Rows from block 2 of a small image flow-matching model, named by matrix and row number. Rows with one number belong to one neuron. Each number is 50 + 12 x the weight over its row's rms, rounded and kept within 0 to 99. All counts start at 0.
After each neuron's rows are labels from the 100 images, of 14848 (inputs lightly noised), where the neuron reaches its largest size: "responds to" is what is common among them. Only what is clearly more common there than usual is listed. The data: capsule endoscopy frames (Kvasir-Capsule). In brackets: how many of the 100, against the usual share in percent.
# gate: MLP gate (model.blocks.2.mlp.gate.weight, 384x192), inputs 0-63
# fc1: MLP up (model.blocks.2.mlp.fc1.weight, 384x192), inputs 0-63
# fc2: MLP down (model.blocks.2.mlp.fc2.weight, 192x384, transposed), outputs 0-63

gate.206:51 57 36 53 46 58 47 47 66 52 51 46 49 85 72 43 60 52 46 57 72 48 63 56 65 53 55 58 62 60 64 82 53 63 57 52 55 68 64 53 59 72 46 52 68 58 52 68 47 48 56 53 50 58 66 50 61 47 51 39 31 56 62 49
fc1.206:57 55 64 68 41 50 43 59 44 56 45 61 58 22 45 53 41 61 43 67 36 38 50 66 53 59 38 52 43 50 60 54 36 49 47 55 59 64 46 62 44 57 58 41 61 48 43 48 46 42 45 49 52 44 58 66 63 50 54 44 55 62 53 30
fc2.206:50 50 54 53 56 45 65 58 54 63 43 59 62 80 67 57 47 36 42 41 58 49 59 35 60 27 53 29 39 46 51 61 35 49 40 56 51 65 38 41 64 51 57 37 40 52 48 50 65 47 48 44 49 62 65 49 55 67 42 34 53 53 42 49
responds to: finding: ileocecal valve (44 vs 8.8)

gate.48:53 48 83 56 56 45 37 39 38 30 74 37 43 44 46 48 66 42 59 63 48 27 46 36 59 51 62 49 48 53 44 40 58 57 50 45 68 67 50 68 54 52 64 53 35 64 56 59 64 45 55 58 59 57 72 61 49 53 50 56 38 62 44 27
fc1.48:57 58 56 56 45 51 63 47 42 48 52 46 58 41 37 37 44 54 49 32 40 31 35 38 46 36 47 52 20 48 28 22 62 49 56 27 60 42 42 45 42 20 52 56 21 48 35 39 40 59 51 38 70 45 52 43 51 50 45 66 59 72 50 64
fc2.48:53 40 19 53 58 44 43 57 32 57 71 62 59 51 58 67 57 31 48 60 42 56 45 61 57 60 45 44 51 57 53 57 53 57 52 46 29 68 57 51 65 48 43 37 59 55 53 46 39 50 66 23 49 65 53 38 42 50 37 60 50 50 72 38
responds to: finding: foreign body (25 vs 1.6)

gate.362:31 79 81 46 68 45 56 57 48 26 63 71 49 61 62 65 58 41 52 48 47 68 55 60 64 63 64 57 54 54 50 50 56 44 55 41 60 43 54 55 52 76 49 48 46 57 62 30 47 54 65 61 61 55 53 59 52 49 28 45 36 36 34 59
fc1.362:67 69 48 63 44 45 54 33 49 65 51 28 55 44 51 34 38 59 43 46 55 39 49 43 53 13 47 43 41 47 27 16 25 49 55 23 44 45 63 54 60 49 54 56 31 36 30 53 48 36 52 29 39 50 59 46 35 47 44 35 58 57 56 57
fc2.362:34 37 24 53 65 54 42 58 49 52 55 52 46 47 51 39 54 51 50 67 54 52 35 39 43 53 54 63 58 47 37 42 58 76 43 53 46 58 65 50 50 59 41 50 59 56 52 53 54 47 71 37 64 67 70 24 36 49 25 53 67 56 53 57
responds to: finding: foreign body (34 vs 1.6)

gate.317:47 55 54 55 56 44 49 54 63 50 59 48 64 19 47 47 40 62 48 38 31 23 18 59 47 36 43 61 36 65 49 66 22 66 56 34 47 60 28 19 55 53 51 53 58 54 44 50 53 52 56 55 36 41 52 37 61 55 45 44 66 85 56 52
fc1.317:19 52 38 06 52 59 16 32 47 51 54 29 62 37 50 42 30 46 63 55 69 58 34 37 60 23 66 57 39 38 39 43 28 51 37 43 59 50 44 28 56 39 41 42 53 53 59 50 51 56 53 48 60 57 73 76 50 49 23 70 57 58 43 46
fc2.317:07 51 49 99 38 75 42 55 47 56 47 59 43 49 47 50 48 49 29 52 46 51 46 57 40 53 48 52 50 67 72 46 48 49 44 44 48 51 55 42 54 81 47 44 49 60 50 63 57 27 82 33 67 67 56 27 50 58 21 55 57 51 61 35
responds to: finding: pylorus (31 vs 3.4)

gate.339:50 49 65 51 69 41 54 57 57 56 58 65 59 43 20 38 68 32 48 59 43 68 39 49 45 44 62 63 51 54 53 47 30 41 44 51 60 47 71 57 44 42 26 50 55 47 27 77 51 61 54 51 53 44 44 47 45 28 51 45 50 39 47 55
fc1.339:33 53 41 59 48 56 49 39 43 46 61 29 48 86 52 48 38 52 40 42 73 53 73 52 44 45 41 40 52 56 43 70 47 55 29 55 52 40 48 63 54 64 57 40 39 46 32 48 44 39 63 45 63 43 49 78 35 43 56 66 56 45 59 55
fc2.339:56 54 54 51 62 52 55 40 74 54 48 45 63 47 38 42 33 36 59 39 56 57 35 28 24 42 65 49 48 53 55 72 54 29 31 44 58 51 52 48 64 47 52 56 52 60 72 48 52 60 34 45 44 43 73 57 46 52 47 33 46 56 50 44
responds to: finding: ileocecal valve (29 vs 8.8)

gate.97:27 27 19 18 38 32 33 32 35 46 45 35 45 53 59 53 64 63 59 39 42 32 41 29 63 63 61 54 62 63 49 61 55 58 50 60 64 55 47 54 58 56 58 60 56 64 60 57 73 70 68 50 47 56 59 64 53 52 36 74 48 62 45 42
fc1.97:66 64 76 82 50 54 50 61 51 28 67 52 57 53 30 46 54 56 67 40 55 46 45 60 56 44 47 73 61 41 55 66 53 50 62 66 63 35 69 43 64 56 61 37 87 51 37 61 53 24 32 40 47 42 48 64 45 47 43 39 50 37 49 54
fc2.97:42 47 63 51 45 48 34 63 38 51 32 55 57 54 52 46 58 63 46 53 42 51 53 36 38 61 45 44 28 74 50 33 39 66 62 60 42 50 34 48 38 58 39 36 62 55 53 43 66 47 59 45 57 70 50 44 27 35 40 36 44 46 50 45
responds to: finding: ileocecal valve (28 vs 8.8)

gate.313:39 48 62 37 56 53 37 49 50 57 56 53 58 46 48 55 61 53 66 45 41 60 50 56 61 59 77 68 74 73 65 60 58 65 61 73 63 64 53 51 59 80 68 50 61 74 59 68 49 56 64 60 53 49 61 58 44 37 28 44 56 58 53 34
fc1.313:63 58 35 55 46 56 52 46 47 43 55 41 52 32 47 41 28 39 47 54 33 44 27 43 34 38 48 48 35 45 41 44 33 46 41 37 49 48 39 36 37 22 40 50 24 41 42 42 57 39 43 26 54 47 49 39 56 65 50 81 62 91 47 60
fc2.313:12 78 39 77 52 36 36 66 42 56 40 57 62 55 41 41 46 51 42 30 39 47 57 52 31 66 48 51 37 49 64 72 59 44 40 35 92 50 59 60 60 42 60 54 41 51 47 53 75 42 64 01 57 60 55 23 31 48 22 31 56 54 53 54
responds to: finding: foreign body (27 vs 1.6)

gate.69:67 51 35 42 26 53 31 36 56 57 41 38 47 35 51 57 60 60 61 42 49 52 60 78 62 63 48 62 61 62 64 60 56 63 39 47 54 65 34 41 43 79 58 46 72 59 50 49 51 62 61 58 81 62 54 47 55 40 50 42 39 44 35 42
fc1.69:59 65 56 55 69 62 60 55 48 70 46 59 53 51 61 40 69 51 61 61 14 69 56 45 75 60 66 39 59 74 62 67 21 51 31 62 59 61 58 69 36 60 51 42 49 70 49 59 39 46 63 53 65 58 74 68 54 34 44 37 36 35 55 45
fc2.69:51 48 22 44 81 56 49 41 32 60 60 70 62 59 48 44 73 39 61 70 60 43 40 39 53 33 47 50 66 48 54 32 39 42 43 49 52 52 49 36 72 43 56 65 46 41 56 65 65 76 39 56 47 61 67 32 44 31 57 43 70 43 52 40
responds to: finding: pylorus (36 vs 3.4)

gate.185:47 51 44 52 57 39 54 46 48 57 48 49 59 55 46 53 69 54 53 58 48 56 63 57 51 52 75 52 60 65 54 60 57 88 48 66 60 69 45 58 55 62 51 57 50 71 52 69 67 48 55 45 52 47 46 52 43 29 50 35 45 49 27 34
fc1.185:54 51 66 71 47 57 70 57 68 68 50 58 55 34 61 61 44 47 57 45 50 66 57 36 67 53 44 64 52 66 45 43 65 63 45 43 49 53 41 26 48 58 58 54 48 53 54 62 43 45 59 66 38 47 34 41 41 44 48 38 47 41 43 65
fc2.185:36 76 39 52 65 56 49 40 38 35 65 43 66 54 47 43 36 52 54 64 46 68 43 36 58 59 75 38 47 17 35 58 58 60 65 56 36 50 25 41 28 41 63 51 69 39 39 72 49 57 37 56 37 37 46 38 49 54 66 48 47 48 57 49
responds to: finding: ileocecal valve (44 vs 8.8)

gate.186:45 41 66 58 53 46 64 66 59 56 57 79 52 53 47 83 57 50 55 48 68 70 30 91 49 57 58 64 48 56 38 33 51 52 66 48 59 46 58 60 56 70 48 66 41 57 58 40 43 42 42 51 28 37 11 33 17 31 45 21 26 31 52 49
fc1.186:70 49 45 36 40 31 30 42 39 45 52 49 46 60 42 44 36 41 49 48 29 69 71 64 52 51 53 53 50 53 34 34 57 48 47 75 51 47 64 26 62 79 52 52 69 62 51 47 47 56 57 62 58 68 53 38 63 34 35 33 34 28 46 54
fc2.186:45 36 53 46 45 67 13 61 40 74 40 70 54 37 40 55 62 42 45 41 27 42 52 49 47 40 36 50 45 46 74 54 48 55 41 57 74 51 70 57 51 59 44 76 43 48 41 63 41 30 89 50 73 70 78 40 28 28 52 46 46 62 26 54
responds to: finding: foreign body (26 vs 1.6)

gate.331:61 68 57 55 45 44 39 33 36 39 38 38 51 38 56 56 38 50 60 50 39 47 22 57 58 53 56 60 49 55 56 52 61 61 48 49 63 52 59 62 64 50 61 59 58 55 57 53 52 53 84 60 77 76 72 66 55 45 43 65 81 50 55 45
fc1.331:45 44 46 53 39 49 75 50 67 46 50 47 53 48 71 44 44 65 60 31 60 34 95 59 49 27 36 50 35 48 75 62 67 48 80 55 46 53 43 55 46 32 63 58 27 36 53 41 60 52 51 48 47 47 22 37 62 50 53 38 45 56 44 59
fc2.331:53 36 62 38 56 50 50 39 50 53 57 38 54 49 34 51 56 67 46 39 43 68 45 46 70 61 48 50 53 32 52 51 60 60 49 51 64 62 50 38 51 45 39 46 41 35 36 53 47 65 39 64 51 46 42 62 44 55 54 52 50 53 62 63
responds to: finding: ileocecal valve (58 vs 8.8)

gate.329:81 54 50 63 47 40 50 43 64 51 50 50 61 34 29 57 53 56 55 46 52 75 46 66 54 53 49 68 47 63 57 60 57 72 58 46 49 64 70 77 54 57 63 63 38 48 54 66 66 51 36 48 54 32 37 35 43 49 66 37 65 51 48 46
fc1.329:63 52 42 52 51 41 47 39 47 50 42 36 58 47 54 24 58 57 48 23 51 39 62 39 51 51 39 45 66 47 46 61 91 52 71 41 52 44 43 21 52 21 53 52 88 57 29 58 52 35 40 36 56 43 34 50 50 47 47 55 49 31 37 69
fc2.329:55 52 51 47 47 49 41 53 55 55 56 70 51 36 47 31 58 46 39 50 45 53 44 37 49 45 51 37 40 31 39 59 49 47 67 65 43 36 39 19 49 37 55 56 23 57 38 55 57 47 41 44 52 43 40 55 57 53 46 44 41 48 56 50
responds to: finding: pylorus (32 vs 3.4)

gate.49:54 56 54 61 44 57 51 53 59 36 59 49 46 37 54 70 51 55 56 49 67 37 80 64 63 49 46 54 63 69 60 81 65 40 64 63 50 60 67 49 41 64 74 31 74 51 49 67 55 46 59 52 54 56 49 54 73 35 49 58 33 60 64 48
fc1.49:49 54 52 40 56 44 57 53 42 51 59 43 54 66 42 55 60 46 47 44 33 39 38 52 64 39 21 37 51 66 57 57 47 55 59 55 73 51 60 60 41 47 56 47 54 43 47 55 55 53 50 47 36 61 47 65 43 50 56 39 66 31 23 47
fc2.49:58 44 44 53 45 52 35 46 37 55 31 42 55 49 30 51 63 51 43 55 48 47 58 46 55 64 52 78 45 52 50 55 48 58 57 48 43 43 43 55 49 42 23 47 53 66 50 49 63 49 60 43 79 48 39 62 53 49 46 46 50 56 25 56
responds to: finding: pylorus (35 vs 3.4)

gate.131:25 19 00 16 39 50 56 56 48 56 62 64 54 71 50 57 60 55 46 44 65 62 52 48 60 54 61 60 70 58 52 56 44 46 59 76 56 53 54 60 47 59 71 54 39 63 58 64 84 74 57 44 36 32 25 25 41 29 30 57 46 47 60 43
fc1.131:31 24 30 33 31 48 63 52 43 55 34 48 56 63 54 17 28 51 44 20 23 59 54 57 34 49 32 58 35 40 55 45 49 50 29 78 51 39 29 55 47 48 45 49 31 39 44 43 65 66 43 49 30 43 36 43 43 68 57 67 68 57 45 51
fc2.131:45 42 51 43 55 52 32 60 40 59 60 65 73 38 54 58 38 47 53 88 50 54 60 43 30 64 54 32 25 59 29 59 48 51 24 72 41 36 47 59 78 55 58 51 58 53 46 52 52 52 53 51 59 50 64 45 36 62 47 54 37 59 51 60
responds to: finding: ileocecal valve (56 vs 8.8)

gate.376:25 60 55 32 63 42 51 58 62 70 55 51 74 53 66 60 42 64 79 60 55 50 54 46 68 67 81 60 64 60 55 54 57 69 80 59 70 55 40 66 55 61 58 47 35 74 51 70 50 49 60 51 48 51 57 71 56 50 12 46 51 57 45 31
fc1.376:73 49 34 51 41 56 47 58 53 43 44 76 66 35 40 56 49 46 58 47 64 31 30 54 33 63 55 67 44 62 68 62 54 45 74 46 61 63 47 22 38 53 49 54 57 50 41 52 51 59 48 40 42 54 36 29 46 53 48 53 67 49 46 70
fc2.376:19 59 35 69 51 42 41 44 68 59 46 46 44 50 40 42 58 58 45 45 52 47 50 52 48 52 51 43 63 33 62 40 42 68 40 68 44 61 53 45 48 40 46 51 29 34 53 62 69 50 56 47 57 54 47 32 45 50 33 48 59 46 61 70
responds to: finding: foreign body (40 vs 1.6)