A small image flow-matching model, trained from scratch.
Model: 8.17M parameters, 48-pixel images, arch dit, norm layernorm, activation swiglu, patch size [8, 8], layers 12, width 192.
Training: cautious_adamw at rate 0.0011, 9900 steps, batches of 256.
Data: 42238 training examples, 60.0 epochs.
Rows from block 3 of a small image flow-matching model, named by matrix and row number. Rows with one number belong to one neuron. Each number is 128 + 24 x the weight over its row's rms, rounded and kept within 0 to 255. All counts start at 0. Numbers have three digits each.
After each neuron's rows are labels from the 100 images, of 14848 (inputs lightly noised), where the neuron reaches its largest size: "responds to" is what is common among them. Only what is clearly more common there than usual is listed. The data: capsule endoscopy frames (Kvasir-Capsule).
# gate: MLP gate (model.blocks.3.mlp.gate.weight, 384x192), inputs 128-191
# fc1: MLP up (model.blocks.3.mlp.fc1.weight, 384x192), inputs 128-191
# fc2: MLP down (model.blocks.3.mlp.fc2.weight, 192x384, transposed), outputs 128-191

gate.283:147139148133162156139164158151126144124120084158139124091093104121107112118123134111109154120099094160094085149158119137139146162104104154156112134098142179147124153102168111104143100138094095
fc1.283:128135120127120098122136107126206131161195200118157124128123138133132141100116123122138113109128120126143135091098106109117073113114136130063112112135035108136118130121114120134119133114135128
fc2.283:144148124145131131116103154118204120084120124137157092126151143132130109101135141134149127142120131135126090137101149113105118119122126127134020121136115127121124140120125123129134112110120129
responds to: finding: ileocecal valve

gate.268:123126125102132177124164144144096103119184113112130114128139113143096154154128140133096125117144113148113110100118123148164128074116094146126126135125130126086122096134120149079155113119123115
fc1.268:113101117127131083126109138114110105130186150147117143138143126107102135094143150145148125109088147129116104096093138135131100182139141175110127174142122148125104100119165115110157118135099126
fc2.268:145163059107146135122142125146144130141106111126114138120125136103128082127134156131063127138111096100137121139166053098166142159124153140097133083144144156125084094165114135154136162143089087
responds to: finding: blood fresh

gate.108:145149136136158130108149171114123169115120141144122107099110155113145133146166175127134203150145115168119122161155165132141142117084144164136132106109143133154159142145159127148177072145152123
fc1.108:142125130160126146102116132103128132153086127134180159180110192087133116142142132148124111152135125126098144157152147130100131176118121146123111088137139121190146148142146134179154129170120116
fc2.108:112133093133138122132145146137131122151133159150240056048143169132121120150123131138119138166112124109132104152114132101127120106124110125151111140119138112215142126096134131118135138105098150
responds to: finding: blood fresh

gate.27:134092127126141111153067131129158141135166151143098168130089108121156111144112117141114095118117111149123123157135082093091113164134140089084118087145123153083126163072156140159091156145133137
fc1.27:127121128149130116124101142141139156098067130137130130107083125091172141121112118132139104147154119135120146149112076110090103158129144119122112104112119128149119138081075114140112103126161109
fc2.27:136143101119137121118114149128111186139131144112094116101141121129133158117089113119117111116130129154104154127126070108086131156093128122129127156121094142101126159114174126108129161151130134
responds to: finding: blood fresh

gate.86:168138169114152131178126160152117147125131098168158162151135126088134157118121090087109140137117114123121093115142111133150146142112088101124138100113146116130110139125142113166124129141107095
fc1.86:144137145105119138115139122139096146098104095131140172154110125104123099138143133113129143120113119116117119160146108163126161134124102129156133119120164088128159135131158122177134139186129122
fc2.86:139149094130132120142137142118087136141137116133048142132124127108139099128114115103111131113134148103131119076153154132126175140146135153145182121114145123125129107142113157112076135172111126
responds to: finding: ileocecal valve

gate.221:149112148197158153140163169146147148164159108136159153126106134116098127094125120098118110111094112152113104106116120112111118093109078142118114145077125105134076087124087142092133146083118076
fc1.221:129117131102129155130114125143130127147143130149094135158206110131128131128130155099135131205122132114138123141149112178131111148139134134120143120126127164056150118090157121156117083162125130
fc2.221:105109156196145128080131109164126152146151132128119128132113101130113116087160118168106128146105149125133112147138114113121101135131104128107138155089168136106136190130106097163108107135108099
responds to: finding: ileocecal valve

gate.325:139132135127133135140122115145122116159122166132106126149132092125095083122089083125121086154110114117144125076089089088089113135135116108091147122147129086104121112142082106102088127137133129
fc1.325:139128135134135072131167134142154136162117148133149141122143123147109140119148137115139191112134131159113129132151129139128140114117138223152106124117116124091116144105100156167144127091105137
fc2.325:125148160138112111138115138126153113119161170156097151107151111135144132100109160109151165191127110136122119183094112134162123116139111113108111136134114152128131132113145145134159132128122108
responds to: finding: ileocecal valve

gate.35:139108154093140105155137153143185140178124157149124123144131155121162173121124126102114123157106124102116105101092128126106112104122118107066085091107080119114108124097141126127111113093086111
fc1.35:136134147124151121129121148132161155114212149141125132132129124097116155129155146110097139138127113110094105159113175148124086105099111113085115098122093123133158115141086102156141115125103121
fc2.35:138151160170124132103150102129052119116157124133107130105157149130149089118108177127117128207109132110129113196129113139152107162116116155081151134154137124143099160154124124143156140102112133
responds to: finding: pylorus

gate.165:154178141188156124129147153152097179081072083126118135117136111121126122126114141138116132165124088158163130157172138097145146120092115125186140106116151088107130064113113102126131111163151113
fc1.165:118080113126117148129126142114092138109052168139121124141118119112144141133120115130108094104130159163088122134110083134146145194138121106113139080104138168113120111107139153176123150123116155
fc2.165:124113132166171125143094109137163116112114138097122120122132128138124129143140166126093122127163179159128141122166181090141103127119147127125129131168120124141114080168187138167145108159120127
responds to: finding: blood fresh

gate.250:159150171144150102172112141143129143153154157158164126117130117087107154116114108075125133128096105112111103105130132165142141149104110095123119119102131131116111137111137105166122108122101091
fc1.250:124125118122111133118089126116129119108117109129160145159200191176206162168160145139127113163125151081143145126134122161136122132130147113133120108127137122100152111147172133159084153123127145
fc2.250:122128103102136119148131112131148147142113122130156095122115109101077156169146112147091098083136124100130160134144123125165123128136173115100134159142106097165139137114121137147138103157109165
responds to: finding: ileocecal valve

gate.329:164120142135161094134150145137101139148142150135138119165128161112141140113131137117120137132128112176150119160130128124121155107127131142139150115109129141209136143117132104130155098127150112
fc1.329:169125125118125061148125107132097117099138108143103093121149140170145158097147127145132140135119115161146122154099116140180135112133125099147158158119130123139169139101141142131148112144133142
fc2.329:140094175152159093137129136086128115163132149100125124123143119135123113126145125196162101126134122123123172105103105126121146178114120086116142106148106126103102104096205076131138144129099152
responds to: finding: ileocecal valve