A small image flow-matching model, trained from scratch: arch dit.
Rows from block 2 of a small image flow-matching model, named by matrix and row number. Rows with one number belong to one neuron. Each number is 500 + 50 x the weight over its row's rms, rounded and kept within 0 to 999. All counts start at 0. Numbers have three digits each. After the name is the row's rms in percent of the matrix's.
After each neuron's rows are labels from the 100 images, of 14848 (inputs lightly noised), where the neuron reaches its largest size: "responds to" is what is common among them. Only what is clearly more common there than usual is listed. The data: capsule endoscopy frames (Kvasir-Capsule).
# gate: MLP gate (model.blocks.2.mlp.gate.weight, 384x192), inputs 128-191
# fc1: MLP up (model.blocks.2.mlp.fc1.weight, 384x192), inputs 128-191
# fc2: MLP down (model.blocks.2.mlp.fc2.weight, 192x384, transposed), outputs 128-191

gate.274 106:544508565577592563559507566556472510509563495553564587492450521461505543505485464474483525475429536467412421483491500612493494490474450438512511513439540507511500501436596531445513436461399391
fc1.274 084:417498475490462384517399470447524429473503488509559547467434469527450441500478424558604456394486493453527547522560497445501503561470554536489483530498487443542520558402378555471513517573368568
fc2.274 098:470527529535567528597529389492509520575537539558497477517524492438398413565470418516524490507445459427473573492563472500451449473516337468411524467576440472430516459515524460561441399566428516
responds to: finding: ileocecal valve

gate.217 089:494472540570554448602443501529570492515432497594491607592485569521511449473447405483521505390411446455496423451487514441520486532553514486467475502489476446449419549514426459509425503480577408
fc1.217 068:516510500480480469468503458466674435553499548477539491527564521547559586476546503512533500503518490492501524440471518461550433528551566509392433538513380501495507519504403492455515512455499512
fc2.217 043:529514495487600507486494320457641495483496484480493513512423470544521470522497574522509500443521520498484593547487518522547488473504507460503363521534393505495511483492492506557520489501433485
responds to: finding: ileocecal valve

gate.331 099:494497534583511488579599518505543551530467569622438519452437395431528455459415397521501539474426424465450440463438514421470449434416471573474490468543477486491500546496418466500423481426619456
fc1.331 090:520449519446497469506504450489474452566495504509415476517517489477398524493493534476523487594503500591479485482529610547520481546549469561507517481512479496450420513517584539520508555528486526
fc2.331 057:523483523456493506510558501506488489526541486445611624548475621412504583473503518490432605334495510473459478449474548510514451498500528490433536468556470494574493485492510498517553511608555511
responds to: finding: ileocecal valve

gate.44 083:539557500530566519574541509535492505514534517572506593590571533427457453504450464496433445507472426539497458425484460471456457487398445484531511446498533536543510513520510450607468524523528487
fc1.44 085:504498568498572577516457541508484474577527502499610525592526604507482583542472523505461464508510518472430485435514499586562528532474502515436469523442446552581511476446491454463516463406464462
fc2.44 057:438501524486436555554510651502544499512467533517317491403405323522479463567512442430492531566524469473529442513606490477509554500536487462512493475399484552600488579501445455469457495523507585
responds to: finding: blood fresh

gate.227 116:478504550556539494587473511531515523540519505608467517519508524516546486442441396464486504484380415504478475443508526432494498444508488514476508481495471455477449529524471488437457474471530435
fc1.227 098:453499481471469488503498477498565461566472526521556502464365433575477548551543494491504533355527514519481482485449482530318482494521522497467418514527471528519516546493499501533519523470501520
fc2.227 079:503530480520500544512469538469684459696538527482568530523516481442535458484546506496444504575487469473491504407504612462481462476526514495387393488511517488516481495559507505496512474559538488
responds to: finding: blood fresh

gate.16 048:444459506454493530483471531463684486555526585450542464456510534540556571473533540456491480475520530490419465484476464484506451510428437392359415547503408463481443479481522465515539440502398534
fc1.16 066:523507478526482466524496465524340518467499444536464537548491523462505451541471464561483524542486481483592531481533575503468531526571563589609571505508590524504532530576475550459444580498680493
fc2.16 047:473529438486553425443510415469594496460524498484429608474469482505536495523505489548452487464479511448496527518516514445580503510482481508509415547537429543515476513496516523502526534606522468
responds to: finding: blood fresh

gate.354 098:430456447606470446505465425488545451538553507524433536503538490496520507490487351557514554578390462420512514459526578465546499536564504511487525516606460472392463613476499561476501533521593470
fc1.354 078:474521506488555575501527534475482527471546486466392581590518539404494514490596542551504436610485486488475527522513524453505553482531496499493553405558473456521510521534521536528565539545435508
fc2.354 083:491489548484489482512564459457493503405516492438556512580476571464558465496497547523515449447504447434502498564528502413514457630418474557517455509531473522503553526447562422546493483488543453
responds to: finding: ileocecal valve

gate.244 073:444516537486471443538486522477492455493542404538519477519528490540470464477475508419538507470492527419687470537520395633536520559529524478470460555550519521386475473519526500473493478510496534
fc1.244 092:512417473564505568503488520421479515501371433513496451524488510465452513473520440519499657530512498537583461534577472568460544531522584499522492471503548538552559566570486529457539524510521505
fc2.244 086:468400453433509494540519469437506416581563620585384374528463533570485497513507429526439495537530560434515560399553534447566593490496438522561504498519538482391458470520479409537478533641484519
responds to: finding: blood fresh

gate.299 089:490504464522509507503355526507492446477591496506489515491462489403456643510522473488499493512535451484416488497492470497487437492444478519460462350534504495534509482505634516522516527518417503
fc1.299 092:504414498461497529524516475471489493580467546474464445542542462494495507501452516491500460501534522467481468469500423641576510455502457415517483537494490553481441440481537586532484491488461508
fc2.299 115:508533584527510590470491554573473523524504436498532466498491464535492522529498511525507481496395522444552500491458559441541486501452562523517514485501513526498528496425390507426564540485516481
responds to: finding: blood fresh

gate.348 141:577546593554533491557527598550514507594490524563545549481448502516449490445410483393547589438443532481601449468448530476494520455511430506521498571412508450525492472417456463400477531397558406
fc1.348 107:449464467484499457467520424524513527468427505492499472515492437435621535498587493515445373521512429466552496564527466410456516340472474539513507505528476522512507543540491544605481515607699513
fc2.348 091:428571483491570464522487454440492432483424418522524565516550466508557462381546541434406510497582594558503550474535548472493457487503518554529482549455501564522441411568485512453454457560460515
responds to: finding: ileocecal valve

gate.237 101:456406513560495437607377491493517471541415481577428553575463515476511488439496355472510514481378461505524464466487591492454541473580514519523459488506495449495408563405560486574437552473501434
fc1.237 096:478493476476495451480454495493627505551515539480468480498475511493496479453548521499497545514553503549496503484469467510442450506517492457417406370501403479507551465489500537538539560508519521
fc2.237 052:476493485529502468449522464473618512493546507502456584536541574518493558498481526516494538473495502479497476512505467455389521483486502485506350478520413504491472509519530522533540502500482451
responds to: finding: blood fresh

gate.185 126:554533585545612537587554628601522550554447513535602512443469484531499517490502474360404578428471470476482469499506602425443501425467475518491488542440494429501437494437452473456475471462434382
fc1.185 105:504496512515469563479512510547520632514385595478411526581578545497533533456449554545469466587485471481572457422434534522586462508470453577490501421466516578576638461350555554488499459461588454
fc2.185 103:425469579435459531448553556567488558461538450405492606460518499491466535551514609487547456462555476412470481542469514524511441529484513533580482540465434433564489559486513495602395522551564521
responds to: finding: ileocecal valve